Weights of a small encoder-decoder audio transcriber.
Training: muon at rate 0.01, 9800 steps.
Data: trained on short read English sentences (LibriTTS-R), 26041 training examples, 36.1 epochs.
Rows from block 6 of the audio encoder, named by matrix and row number. Rows with one number belong to one neuron. Each number is 500 + 50 x the weight over the matrix's rms, rounded and kept within 0 to 999. All counts start at 0. Numbers have three digits each.
# fc1: second MLP up (encoder.blocks.6.mlp.fc1.weight, 768x192), inputs 0-95
# fc2: second MLP down (encoder.blocks.6.mlp.fc2.weight, 192x768, transposed), outputs 0-95
fc1.224:487503503495503493501488495502499507507506500501496497502499504501494505495502496497500507503496495501498500516518500500506507495500508498501498499506507503499512495505508490502500509501511496504491503501515481499512512492497491506501504504510497501489504501494490505506489494498508503502
fc2.224:507503499499503493507498501504497506497503500496499505492503493489499488495507501501493500501494506501491503491495507504502491493490496499485499492505504498497496502508508496506496505504498501494505499503501501503504507497508500494506503505504502510497506491499500492514495499502506507509
fc1.225:519492474543495508575508482475484490527547446455425575482495498413492498523459568558508522473494544486485435565539548489455519545538491567550496467484543552483521489548542457456490574507463468525498501540454524518504505505467447493534473422460513502496459507627454550527489463466463381536
fc2.225:523445537537434516560523512436471524472441473502583520499507450434555503500533486471406492491517489531479500475434515521542515500450498497545464549493500540498406445486471436488556503525519478545508507543474469514523504554470467506384517506474528546527545405434496541571516458524475505534
fc1.226:441491530498442521544421452615462503467529444480450398546513343532428468575495467566582513535426478533472473530490505576540513545536445561455525505579470538469492563509468514495484583491532579542478564475430480547560431539564517517479539494574533539533567531563573445540486468468506424534
fc2.226:421473564538502461472559464536548533500463491559488421537503444515516536540574573464550396493563431552503451542469464473429520628514547503437462424521449450457522643400426515550450448508480431481459467450479536527517471552506530463485553512457499462410494545542594408473504521548451533515
fc1.227:470460429427526483598490506508474500544536597514559492512387419510461499618475476494429530505538561436576505426520638344532384510561495451369568471441593613518587517427562291473452549425486538549491544499559480417403560576487405532443542496347512526412716627490388431617473394488442500509
fc2.227:564322378576509590559521510450523566545409371498594508385518453491442490469520488513496642521579447505494596600401628583477552512524550492322461560616541424507597567410556499550433565450437556590492460588453467489483551521506431450489326569479443508493550543418390627476526512496526488593
fc1.228:507493482515530508535489518483496474515516512521502462527491474507486493582453489503531545506486490485503541527522512507527526479476518517518494488485507454480516491484506495487503538506525505454514500496489543480511494535512486448476466490486489489472490510486518470519499505485481470494
fc2.228:491483485516505516478504496500478490500517486532517481511484510482485516519497493471496499501500484522516504476460523482520476496501547547503501531495464490456463477487500467446505470473480456497475526490475505512523534481533525484489521468543487510452519508522506533504517477450472491528
fc1.230:506507494499495472503509534491474499521490508517493517506536510528478506475479525497502514501490512459477508510538521482501512461462469500489484516509450481490463486521489488455513465562503519532478474497474491468494484517530492483511484471489492509493506500482512499474506499506481484503
fc2.230:507526492491493518504494524487475515485519495505499520506520479526466526535482495497488480513526489482510500502448492472482474477514471494511492513523523485487495497520505482499489488485520469481531514484512484511503492516498515477473496488517478502511508513518489480496507480519509515506
fc1.231:500495500497502500494507502497503498494490498501496504494508507504508504498504501492504494504499497502495495500501498497504497507506500501494501498495503495501497500490493497504502515498500495506502497502497495506502505503500500497502508494499499505507495499516495496501501503497494500499
fc2.231:506497503496499492503502494508507497508502498502497498501494505504493501501499498501492500497500501504499501500510501494500505507499493503491504502508499510504506503502499494497491496501491500497498502489508503498503503505498501503498500498495493499496506501511494500506498502500505495497
fc1.232:496489510508506498483506492517516510494485473505510509518497499477501481477498512503497484507495512516524502498512463468508475474493469499500493514488497512495507491493526486500484503513540510496526505501540501501505498496497487482518470521518504479509517497494498510489547502473514494529
fc2.232:516500514510473482484500499503529508507500501496502512521499500484487479519476508524503496495514511493513497501518478480483488488480507485492476509509505497495487500503522493510510522506523490493508504488524517480507507503490502501508505523491493495501520481494471503466517507505498518502
fc1.233:532493509500501472510485507442460525481507493493495469487515520503496499509498534516484512488455478508478469477475531507495495509486496529499542480488523515511495545494489471472506521516488481505517517510489476522499495482521489502465535492466498495516548553467516502515482492567453472493
fc2.233:510487498488504478471484471453467506523524474471513492504490497492498520515486492526504525497524509501524500522503471483491519494499521493470510508511530450506500517493521469494513508486488472498501486482526491529479520533488469480505479503528478506517508480493482498522488518505477539511
fc1.234:503507502501508503514502502497502494499494500503494496492505503505509502494496496502493507502502495503505499500507497486494504515505497497497493502509504515508507502488504501492509503505495488487494501504509509499507497507505499500488495512503498507496496524505493496494504489503501502502
fc2.234:489504498489492509486508495500501505496492513510480496484493510509511494493495501490498484501507504496507492497521511479496498520505517515489505511513499507513507503510491492498491515505508495498493498496502498493493505500497497491519509498506501503498489517505492512507492485504501505489
fc1.235:488492487504500494501489483499478506498514492505492499502491492500507502511500486494518501510493503501494496482515489516500513491508499506517505502506490502498507507508495484510498507495518503496498502492509492492507511523500515503505487484493499504497485500506502495507500510494499499490
fc2.235:483492479513521501479515512489507504488488494496499505501500522509497503524492491479511511498496503495522502493483508501487512505507510511519514498504494508501484498505503504508500504485494507489496494496504502504505520481489495500479481498482504500508515524508506499505514489493513508484
fc1.236:474486507496558590473565547445456462500521528496552465537546406525492528432556524440449474429552542521532439529427410478491511532477564563474477448567470560499562546556394445515461510445598480540518504516472497476496538490478472490518540444435560502506514508505571514390447481498457513486
fc2.236:480484407540445537539487476465405486439501472565503572470470514484485495486554455508502461502454537493537445547498470518500549558421485495536558528556575496455620517555489446517544445508508452457480473560489596488570544532550511534465493468480546508552486550465577487481479438573480518528
fc1.237:475606399453487348538463530455499513538634463559582458579555273480530478478557498533500443462474437461484424554512605456497477541512561388527437635419621500602558561454436589609507458356651420501532604515469419637462625387502324475445339561496447423513552573606398493542629540597507579620
fc2.237:475443692471539573564500604447404483418424597409536430416524511489461591516452494396626300488446533595479401530413400492587509407523535483426574639459459528381526351481587478419433442575622470376346470508519430579610576531539464346449480663584489545390542461501564572505403610537477644603
fc1.238:546398529461445445554408404463504561527555453484540480456526417539468599500558549445504529383502505432479501473569466411507482453506476470498516482500514560468527476498382529542481524406537479530511392501529519461508518486595601402465551587488487584468595485556376469492513577484550489437
fc2.238:544524550503505499461543539562451452466480441402506612573544494583536422476514377544480500478515498497404547559525485546463540457549556346500413519412511478443608414624489547536500554544548498565403451529545561607481482502610496519442537548509630375526529572472483434445471407516546417528
fc1.239:494529574409461474635499550487486448540379612387484614481434425620504528453564445631449523692616449484549380623586561433518474352402445561404491596527470249461549568468505662466384440445498429574546546405410475543566482408557531468494448462523549585545595410333504538520589441480627434540
fc2.239:524510451474558505539454504550587471466330583463465487438511486440586561410317523608494466396388456486505543607558488437539469526458533439451456658519453529494473541474461546439417453493520359451455482541506633474464339553598577518568522415456560692501403548398494484398671525526589478473
fc1.240:378477530467647459570497496519545603504517421536531428393559410492381427543389439615432569466708518528635528583593460491489482282463436701485518580400498386442493456510545451371443545557461512670407643634582526432380581658520445612421412388682466584499692413400627453415517389478463430384
fc2.240:485552556632446487597507544616485584530363630446592501472448547451451605595435339514388627530559636554724418597454606506639508521331505553545444547412409411457527487490539571246498529473512326549526680369629538565453594573427491537379534533681521501517466557379586460602485291652451438506
fc1.241:533530572472471500545506405573503444562436454467476444525438482553463479508497449451473502622595578487503410452524496530544562484440565566476576463501562524510533560546529461431476458445495479550521475487403518490534439512516511521536384496500558482572434481443604456527478501462474519562
fc2.241:559428442493441476466515525465517548439490582544476506492506499511501450489454548410536474590518513541572422530459598422525502457405454526557437447497516452447545506490509565439512537540456490511501508526493491480544443587504500453418542509521501544478548454448439578533586492448478582558
fc1.242:470420368490398396540415457711469520576626618478421394410475406552475418552483593480498472742543515528415588530466554468379499646475316409511536501439621487513610462390472464615415688564323530497609510534434552418351491576472539404496475713514551572463519528473426487448457501508454525533
fc2.242:437576399471422546499587436628519570596603583435441532485399509363358391485460499496560593443572424514444463558408455447569526499484667569604551459467516515421590471475547551578492388357430486419556471614502467441602367576538586556515503616523572545543546299507432502474686468492489464466
fc1.243:526478481510459457398564685405337473444482516443489435331464436478574559474580590387463346654427488456500467535607634573524458486411532461439567519550576518507556446505434482457529451458516540483571434479543464469504411511524603441466513547578526497467542496529567489455475491535393522536
fc2.243:478433364537462533476544473425535455552487456568536417486560540587527489678533446507435476386413512541518572430590539506518503431460460447551519452567477584514599473623519563571430523557479557622571459494485401462593375562460408382314448375449539536600416568424526456370498637502474567453
fc1.244:506507508500494487501497495498509492491493490501497504501503498502497493500496514504506501506496509503507495491502500510495499501492505507499510505510496489505505500504500508502493497489495511495504510503487492499501501491511496495493492505504514504500504501496499495489509510505495494495
fc2.244:499500512499503512503503505491508494504494501489499496499499513490507502499504497493490505487506505490504505518499517508516492495511499490501503495505495516504508510498498488505511502509507500503507491515500488495497505517498491513501503501496492508508500506499507504500492499501505489507
fc1.246:482527535492525468532433443493535457521462501492505500550500500512527546484571554561486461446508466508490465548516544471510541514460532496428488548447510475498453504576545481473522484457545475548485496508488488505508476511528487480498512491484507482487469450550448500469560504451478521515
fc2.246:477534571427527528502478495502493517589463495447467481486505532514476500504498449507461538558488467535467554528504498430523493480474497468527537487531461520486493486520565490480505505500458482548541494499548482562470513569473470516528446574417542485454476490483461502461559529475516463532
fc1.247:412623437487491441474457450517436603453490473509530542425459482485546507535532405475540452531548435470398446700607452447510491513467472435514494567575439528701539612483457531412558536667551436633470548501444534444371511472554498423466631473488554538533397401400513501668545508581597530381
fc2.247:446572368540489472485408489605477482537422400503433572532582632491419451525569492415487557403655631483524516677432448562519552472430476521434466526498472488526431562672566380684489416498477523486436605528511604492456532450491534526414502566412629558503514478395431501551446527491551551488
fc1.248:573555485484466514460531502511485519511474474507480499500500433472552471499541494562468501500483492456534487488505475499529510476473461598480529513552491489489506489477486563497510518512499499494502523527499464506487518469488474501511437483470498510494507531572491472472502475554465505407
fc2.248:477490475486512461517471450509505514500533449545499576471506417556460480577537551476521474483519540461526502510486536499499497498493466542529522529521568524446475475520457563501484463494528435557499529459494509500492461493472473510555466511504506513478502517512535554462465444479522541479
fc1.249:527560513518457512489523561477581499456508539490471488454634486495472491448585456506499496540475411445529509505512483461504521536463499515466508435453476431457469462549554496411534445461489536495506464495448554520506489577454496537453489508520552500511510561487547496472606464483538459515
fc2.249:440546465525532482442474516566464496469473455467521501547551442481469524483494511511551546516537492496511567503502516442542451511536410547436445503484466534527541522431505476565455525465475439466436492542480516491530569551470479462513503490456412548442495541517451549436434479455502491509
fc1.250:498503489494475506485500489497501504512493495486492514496505476492507513515509496515491506494502495479513501496497492502504509497506504511480516502508506491503490501504495506501512518483504496487497492498490508513497507502502499504506510487488487512501496512514499508485497498514495510484
fc2.250:494513511500500497478508493508490511497487493495498509490489476497494488502501500501496502490492501497500502511505505484502495496497501496520512502488503512498508513491506512502495493492502492506495507496479522509510495499502488490508484494494507504498517508517500504491480496490519512493
fc1.251:408542451391605570459452553626524447604447531490542310400635416411507452500589594588324481389648449652521457490558415352504422394566474410444447367423389567563539511584464444473468493536426442476484633498409494586642536570542550650469510587532488425500453583512426509492525478562494501487
fc2.251:525426425527573495473599582640444391535526419482473452611660616283539502547665455669444515629431567502493533543471551354469409562573424501532445445420488387486342486371483503606553615345576405592410501621552572646428468497450543426365389557419523540362606604379534440547465388519504432493
fc1.252:446561462484553443472471495535500494487459511534480529591469548480519500587493565567408461581430366489511496458589563531572534511565510480506485441534550475504572515444503401430473433571553470445524549543446451517503425569445505490483450562503555546416493541563556452594523468412551491519
fc2.252:507451564539620497434627477568522374484538520542551485443563469551457402582479450475510563509533477526551504531533500455545542563445646521499450482484497442500466568502410489569526498358567554541469379574537449540439533553448524402415500505510381484518500504533494521490534425560525461499
fc1.253:500506453469472458489529528465523507506508514490484480487512479500512494483503479509512478527523511501472446505496513533490495567546513517535538486505523495513523506522497492452498454488502527496555500492492508476523486475480483522519451533526489461482517504491493497507533479517478536514
fc2.253:472513510463489493547460523493476508472526548512500510468461517498476502540507474518531473508525513505494470500529493515488465474498504488490475529469485472537496515478532523460510514517500529474508507453462465457503502506488513508577502513525511466460508465524526496477499525501493491542
fc1.254:498504500493503502509504507500510489495498498509487500489497494503520513489497494508499507505502501499519506498511501483489499519498494505499490503507509515507507497488498507494503508503496491478490497502518501503501497502503488487488491506498494498494507527511482498499497497506506504510
fc2.254:496502498493492504503503495506501492503499506511473495466486514518512498500481502487492484492514503500508499490524510491494498531519521509480498506519482518519507513492492495501495510512507502496492505490499487501496507499495496507513508507514506517500480517513500496495491476506498492483
fc1.255:390486457411460533501530502382532486509512416497745541559417780583535439397387584604384693657446562391524658460528639552529518416452474677575525379525708442430690534377411490404516535599475568380544625471452554284536455502393403505457544331499489471478459478440568468425511570533340394507
fc2.255:499553402353539440513491502355390640501602607471687564488465656394596491529391563442524578681332572378605598580569506663642605452628531429443534611266465602645296479578513456542550496577421403434315598438457416521491593575550594384608534464520623594429658566400491498470547511545384274540
fc1.256:518498497471492497508487508532480479478545469511515455472510491520523509519485472518477519493505504506500493522496498544534484531496486509497524460490500504475502501513515482479486498488454487502540501520470504463520513480490481497498500497505496528542494483514475524477514503509482524518
fc2.256:488480495494506539508489498513502491483491530482521516510504482464503486506542491479500514504508507500497520473508472500498528508492501504484490510514450498475499476515504491486515520534486504501515490521500523485502476527483485465527465519525489510510502512505501490497509482517482515502
fc1.257:511525444466453540457452526473436539539534592476476539528604492514520480511478549455434532527404446536595438514467399573514455472467454451519457524534437554470483464517459547579480478527507573525612488490385514525477483524573422552500488568458476586473468452487468501472535540421476554521
fc2.257:440448531524505431419501501563543590539462518515572537586581476506479515497483502468532444497514507515486552541493556558513511505467528463492448514525525473466543552470472423465548560478561415454527519449471467430502490543438483525491531536486529441512533486484489484484488487474527558445
fc1.259:579455488397514501484481505476504518553455545539541472519492511576555571457486521377527477511501386520398552529498475508551514439539504460549457487515547473466508528496531609395537546487535592453487509520538502549477493541483449436533603544468529428572544471460507524478547463542525558494
fc2.259:501416522536575517519484502387492436536530545538481504478501509423493450412532459454545439475491525501449544548522489491556473457408435498563549484530430467516485564589498489509544557557471474535443447576446535406522541502563538466442473454510540534560522516472464504522490557443507453543
fc1.260:418409425420476518455449491513552559514512461503505523500553524447601565460501433546469512521558435642516559468531419481500525471532526389549591456479520511463565489446583497478447581469524493439459488483386379434464402447572436492557512539537471482475359560478498453501551482389501557447
fc2.260:410475475410528457533474538445493483498492545588507541505556569516453477552562647410482553476414584500495509441438454548505527520408372485523486439508480582536478429602546542506511448475496561596539492443548431578431534463450468404419591491441490395451537468488552455509401547529521414456
fc1.261:507500480493500503518455503481481479454472472489494536568484455556494505478447444501554484510505520501486473488443502523505535433569481482484488474539478469509501475472482455490503502553491532506485497489489499532508492549498468489534497474494523511467526485505495495533496529478542492500
fc2.261:459511479503460418541513516491486461475498546563490530514460551540506427485518541508518514484486522484542536540519494523506514493517478518523484496498539525499460476485611481508524428500593539447502573488448468488493485501497482504545467491503544476528507526490534527524526417568560523458
fc1.262:465481484496500584492515511509520485504497459513535492525489475493443532540561431487466490510504468502486528486494491534561483492522484500558469533526475546496507536481490527450492461451433511496521517476533510494494497559528468497493539430486516534511460454520535519486493489462465531501
fc2.262:523448503527547538456497469531524468510521543502565535556520440519514490481538519480521499510523496520515531502474561469465505404518446552513420466487503503532556519514495513537508543489487459488455464509543487495495527498500510428532475512505472498482474529486546584483469511500516518471
fc1.264:547439601518521494580485536532406513656466449515592357599426458656442479495700420543475563510497528489607479559518651618581509501280391623567427407520588499320570454470447596603404627482594650637499552469344532484420480326560638376591451573554447498498547422575509385593555461333558592508
fc2.264:408379563555490524549525478604450562427473509505477434593551512477503551504550500285522472624523566489578329466445711597360454411455495409503413471517510519358635562542505438622505538437567598712479507506486566466477477492663575595508524477550497669450498362568526407384550392504473383411
fc1.265:465469477478477489482508528484572518498506524492498504508494478486532510539464541498503514449515432490469481471512530428533471502467535512509536510487514517519509507516485509511456498523500461460501471529491508522502482483534480502504497543505500485477531480482509485472512537500472454462
fc2.265:470524506541503476484565502483467442478495509471487514527511500533513503464489485464484502485488503536525539520477572493503441447473511544473486507511496494496486506513466481510499501494509533530533514509486498484490547478507485521545519515477482529531456470487526522558498514474486464485
fc1.266:485555456580565540522468543519520484620510595495575453415544513439517458447615497557419566599524507489468462598443478527557558587516454554488496529516467445544595474439412461592468513482487489455431475518596480420531414565492404496433512373500526479470506496497436532470491566520476429492
fc2.266:528500429473455554450505510468518484444456570522454505470448503536527500479431570570510509491486508498578542417496448531536583481505541461526455465563505468601460505505450502450561551468476485439508499489492415514540404470549428525485498514546546515593498482425489459462518460580483511465
fc1.267:595530416525495457288509513490376481586582505442469598602473482386486323525400395451432532449578421508598318714465536348602445411617514554518556480585544576479576548509600338473487525350463486516449554552501443586557644466379506540396590565571406459472536451316491551421498331539556441597
fc2.267:564638403500619570374412421594512464492505577322516615450513449478560645512425446474395530436527453535445533491490427381595561536339551348492598426597405484435462460483509580495489440361476592516434554506512523524355567523600571494741502600501478445514538501610558393610494516601461433532
fc1.268:597474424584516618501575521480578511522635553457444505550435621471548444527475422455470514614555455704485469579649470448436459508511394424452457514730548445592430534550384509533352567447519585339628589463590479426511432352560479318347718319423356489478465562458576528410507528557572486415
fc2.268:478606691526459554517578536658523490548493463539393442378500602485633402444438483425503483555596410485560482466476545573442480437694472575599579480496581401493576367608549521583531618450363513468428691554420459443491479461340547378533348576578463567597546524558751491514630454448549468518
fc1.269:492509495535479492477535542527509495541531489520499522515511488478478516479513523483521499485538544490495496497468493496501492484485492491524495564479506500498468463459509598500517477519484547488433504488475452499503493489496509456515508503470486486535491501514529482491458530481511513490
fc2.269:582514518485501496483536513532481464495506482533457531434476518541495499454492500493473469458523511532518470492534496528509496512550503491514515470477574528521462507514486513543509503507554522510487502482525502442495528526487491463483481514503487466490479483456485511471459481501514475526
fc1.270:510520490495504493503497496505499489505505498500502503500487497504503515500507512510508497503490502496487514513505503506488504507489493510497500514507500496507494491499497493497502492508504494505492494497501510482504515503494493501506493497505495506490520495517505505484497504486504504504
fc2.270:509500505509500485508505511500506495498498513510494512490499478506501512512497508509510486492511504506501512495503503500501491492502510503510495489493499486493491499513505501494507505498504512491503505494511532515512508512513492496504500499490497512509510490513512510494494501503487498507
fc1.271:586538535531508478461416470469517477492547432510512475504497457518506471485446511498482489451544515508451530530433546517519480451530510472479532531467495485535449456514486582490505458459487516512494493486509476554520536541443530505500507480473466482443494472518544488523535499480491535511
fc2.271:555483530509566589522537505517512523528504542522496512534519519497501467463504536455511440491439530577479480506501499545485466476491486491493465519510529510447516484513465474476567463486522488562506574473569461504540461520487460522506495435566474518452526520572469452480558517496519524547
fc1.272:490416496511524548503487474499524524482549504534482500513485448407478486489470446497427563499537551546516515542537473600543500507476511546476486503490549531527486505494561503494537496514465431485515459522460406544522513494406448436414487480460499517483451520508454517499501439482500473555
fc2.272:529487503567446484497521501439494425516495542477540483454485393493544517462465488486481520479491541531517610456432475529459526460511472496521518534508505469499547521397508554507546457483502509472523535496454488543514458429481527443493495476447430566478447471523513489573512450507501514590
fc1.273:505528491485494510508497517506488509489528488515485498508529496487534476478514504477486502494474522474479457505504514500498523477478522509484526513531515489487529495512480496503437529519490485489516526470512517485470458516502478496512502530507516482471497492532516488511514476522498502474
fc2.273:497532514524511490531535534522478513496524456474505501498490491491497503494488491510510503493471506534489473509519501484486481487506493527512479513520524492532472512502501496484494517502477481500502529532522503501519474488484489505524488442478512512512475505508533514509487465480510523521
fc1.274:483502482496524496510492493490497507510491481505509489490496498508499506501498494505513502510510495497520497505495499508503500496499496506501495492484493486511503500504508496504495499489503500501506508499496493504501492500511498486496500495490523493502511492492497490517508500499487507497
fc2.274:505515495485496506504506496491472493500503500492490500497488502504507490500516492496494496504507497485504502504494503501490492493508505504494501505496499498494492511506487497495495497498494506505488496502499504508497517494501500496502513496500507495501505496505512498508500502514507502504
fc1.275:496501496499496503501501501498501503498497496497498496502497500502501495499505496495498506496502497498499506497498497497501492496503508500495497506496497500500493496499503492499498502499503500494510498505500504504505502495498502501501503502501503504501502502501498503500503503500498496501
fc2.275:497502501493500498495503500499505496502502501503502496495502500501503502497497503507503497501503505498501500504503502498502504504491499500501499506502502502500504503502500501504505500499498497502504500499500498498502501503502498505499498504505490498489504503505507500501499497491499502502
fc1.276:535378519659543386484488381413510453475501327369442555633554439369463395451428595505286501611484514485505445577499530536325618545487350529340628506518534514485479582698571365554634444600516469476463432449462501462468476406367473413494557415498527576553468549560503567514500486461521526417
fc2.276:453433536488553437453439430533545572510606399485378561451495567518348466502609566519548541388471523504355383437486523560367551511559389503417518531571373347572507425516454720581455621508533397477351520510671436593471438331569374571556437338448531602569320549560530635460484457514591390496
fc1.277:382526393517431481544588282504528432445363515610561471340447532387550491437617472650704398448507467541446499528628510532639412431628421488398547476488374614551462656428630434613595382479417431545581534487429463687429438526497490536569604497487479602547639440424667451369496663449633499550
fc2.277:533386519569457487567424409483598537547385531403634633462476609522441510335459550496507485546508474657537469381585603400433612347552493364676586443405519458374579435551470563486406412584532536637565490410474583469346391539542484509578551500461432696451607399361492498570578660558386576440
fc1.278:508472492472506479466501476505504523491505482530513508505514537479487480481514503495483471501517520531499506530525481476537475478481513476493490501505487492503514505498510500523499500470490511498491487450473502516502485533498505483468479498476489465493484523473509512518485551526459494512
fc2.278:548463522521494509498496516470508466497525457510508487506530491488483524488480481482498535506529467475530460501504459480494510477536528501500498535474497506544473502452522533512512469512513506523522504497477482496504478495560491499502501532484511512535505511501488478516508487479499479497
fc1.279:443486528484476493491529481514499507506519500490506502526472515496457510481495507467501488490444498534525448491507474520516505527492480546500474517528507502493508461475517488490515528538479491529511491501502497531512485519554467519491515511481468512502510500465515445500502517483517474502
fc2.279:499487518461492511495512489524462524511501515509533530557480499527468497482502507516483469497504522508497529488507497489513505502535474506501515496481502517507497504497456528511503475521536511466523496485503473505429512488512489494536507504490519525471522508492480476502483511497488528508
fc1.280:492488538460460514529485473545484492487509441508479447485540460475542527457482507524486514524529481504541516471517458461565477530470455525496466481486456458517523495446510494504567485503499453481479468506499542469553466437469459482460501518524533461523563470453512547509504501464516458508
fc2.280:512535449535491490486499536543538463496569486467522475444483504465455522527482505496493486476543518544498526477468456539489505497547506500544535484504486508533479485515446461495483481482508507545492488588509468533544496472530454504457465501470472469514517490492558538487525496457496440556
fc1.281:498495497503508498503501500500504500505505501503499506495504498512492498501499501501495504510503506496500502503500501492500495498502498502501497502494505501504503500502497501498503505500497496501505499506498498499508506500492507493498497510497503502502500495504496503500501502498499494501
fc2.281:507495500497502500497505499512493504502490503499502494504499501500502492498505493502507498497497504504491505493485509497500500503500499510502504502498498506502503502503495496503500496507506499496497509495491506502495499502499503498501498498494499497503494499494498501500496503501500504513
fc1.282:451440412479482458535375457489489414512541422513528491598518513609437427524496449547470611529437485535606421500387469355416515396482542618410463591533443620454518551602441449508572376475320353519442462614615428515458571411538585425618409493453607488541431443592575415373638647404502533525
fc2.282:468538378520511508578367507463566466472594487520484526527510472501416415485469597518561556468548475364494608435503497396400537399455530535472351420455410500465473461565491497402465357461400375453495587478516530535436555463550483414488532381560568443540387574535644449596628545477523445426
fc1.283:566423542503525556479449463505454479470514521543475556466532426519535483575576414533531519539514507482562541487504533550565483533473472530511444452523512503521456484439478576433531475508512454440550482540476428516488480572444447444474448465439514509431536520570534465513545486483523478466
fc2.283:526517528488420499452499468494496502487550495523458478548496419510583530560500470445469498500541533516487510458450525535494513526552514557534502564512471449486493468552458488488486423454503464555430497494541503481531537412539554485465473574555487534501528499499536519513503444480529492484
fc1.284:474514510438573485483599454465514491414488456539456495504539586520431560535535460538470429528417567534546473467470516446475505571475457493463573395532516532570521522556468575481474457442481449477457493494487491500444531639531499539481489497539471526505504471549492452443519545486541519455
fc2.284:501477501582565487469574505524409501448543491421464477579546554482450544484504414456563544556550531480491445582527482429472578458551428468429424468494484441456522524522531461510430535458399483462538445496450511405490529533574370538461457491509511538503498478525425474471478524515566451408
fc1.285:519524478508521503499488518506504492524484479515506516487511491489519489498505497506493498503499506502507510509493505494506505500492503503468492510501485483489488490472479515498505487486491497500500502495519490489512494495506528499510507490516521502496502507490497488520495490490486508515
fc2.285:484552480507525510492482489478491508474498530504512494504494498508478485485499502516476494508503489510512495505486492487509482492532510505516508503504489522508518495489486500500496490513502485504508485509512498499491495480509518486490497491508505497498528513485490507498472511492501502480
fc1.286:513515504527460500516536450482512545500518515518485485482489492498507491487536529508527472504496470509545503505521526499486456506477544521502510487522517484480480466499486468537493463530538509496489518505522478464486536467465465560468484505478512507494502514487516521502508492483513493533
fc2.286:512457449496439517503455489520474504513492500474508501486522484517471490461516494491504439514466512539534505547500494467549469489521467503504531511493501496487517452530516507497462525527543467470538488516486517521515523497491518542488527488524512501477491523492532508468513521485538523486
fc1.287:423554568511539459495485407488495618460578507529405554531491426634529522441519448473509477567600446515477545531465479512559458503469539638493393527407414365492577478505482390436505603439403455521474519565441487610541545570529528531495367385473524549474413521429547458402506614440560471601
fc2.287:466431650547564491528428529447519425485355448456603470467498474419398426492539511560518575432561552432472503427482474473483429598425497470478462469498549538461412551447437458481497493533458536613467560546508346496570488346468502472562629652391502512451454583530513422451537613529425468583
fc1.288:478465468479436447486516368546549455496434443449523487457488519585572453474378596495465487517531540546501458551504524556504593422528458567449497573537438504490463482562509533490443637445535589595461484527603487537581559490550522441453502483537423450422568412500556583460511489446461513519
fc2.288:493523540552441446505580481406647512435472424572511479546536501539400531531423597506424446543532513522525590513566410476533473442426522581470504526523546490513423503544488476413560580476558462522530469469629585367613537471524535600534471520555454365514488591552436491416495477506505558516
fc1.289:501494509513495502492500510501481493491487517509483491510501504493501524498503501499520489515492499487500492503510494506494497498482516502502488504498497499501498519508505494500494510494496511515496483489520500509499489490501493500507508499503514507481481506502493482489510497514485512513
fc2.289:513497504491504505492516498470494498502500479508505492492509484484506529491509485496495489502502509499502481497517498492493512476496498513504500523490502505518493504495497500488495507482501492500516509504505493501504489493506482516497513507504488506501528501493506509501499501481481511507
fc1.290:488523550489505518521506465477556493455486551457551529462527522551513511518508500482480484441555474507479480516473514502488501448505503481459485448511465476480446477504511486533477523445551460497473569441522530486515484497468489434465544522474524542523554514503528491460492472493493526502
fc2.290:478499514525508476475475490407508467556481521502505507558521524520499464532492449548554502488491488483488500493518498488546539477502571454532500515540551487530468509483471517519501473487480543502457457520540542552559480468540436473524560554474489520484487497467511548578506501551450400509
fc1.291:582454566415403438423464605419604506395446393534475509546665561453329509449454498460447563510458413497444636512422521512466497474434563552604533343420489538508556433563450554520504525392509635396446458462527540484541516466535444573400493418527427371466578435413369428516443474394471507384
fc2.291:454490546641512504485215606647544538641463461579476579439584503511468483456594454527560500481373521519588420454584439529436500494459473605486648508553533566379461387580396460517511513525537540435440531561428541519466525619523477572541553444537528478422527519554418504477481371457555559403
fc1.292:566593524522471525463617548641514486439508491502461496415547450452407291691495642401485473409417535504561458544678518550432563470448517522522499531543486599308586471501439454410516485471491502639484478495559514487360517473603472505347378531450494506542619557476350556495399508556628424376
fc2.292:452552554493468401385642567534456467506470427582467560472382536596517636431457387541499385419494516502339390521508525680528474478687588330524465534381551497356579432460371484596328406566581590609558454562460555514424517588441593503426587516635636427668482524392379516402385338457562536443
fc1.293:501530467492495500489499521464519548518542623507424560565544488489485520457535441473493468622510471529505486503443566474524506506564425546426526582524494571492565501558419455473535449481488557540462453586462499491442459477484444524471401367515520499478559501452497530463512426533468420512
fc2.293:429572461478494526473475521434489514442538374529486478526456478460470476435460419524482537470473554522569479518491511520509551422480574421435450474560482488560538463466452423488464454487577508504518488538560505465558570519506459445502533420520514538573544465517486461504515500544496504487
fc1.294:495518499501506521496519511501492479507513514477501492496476470496521490484478497495494485528508480509536485531530511501523514505482520467507481504506491485488508528503502496499501533516524462508484503529482488497506534502497501497508515496519477496495503518493503477468508508500521506493
fc2.294:511518499499492523509485499509485526504493493516484531480489513488491487485491509519506502521470498512501503480484483532518496512497509515512530486513512497497471520497499507445502498500511484489487490502464548494489478492519519531507526522507508503504505496510501494493505502504522478501
fc1.295:476507509503436514486489492481534514484497513499509494457462521518480530550495498461526484502535497516496491499490500508522487478494518499504519470502526484510530488530485511495473525510508490508531484514550547480529520471521500472458529469531516468463480518493500483481544488470505488510
fc2.295:516489470506493471464516478529455507487517476485489473481493525510473518484486504478506494512490501519477490502538512523501505536464437541499540496516509522492516473459508482517504507492516446505544512502524497490497519494497517479520534521477464505505497504524487530483520496504501482531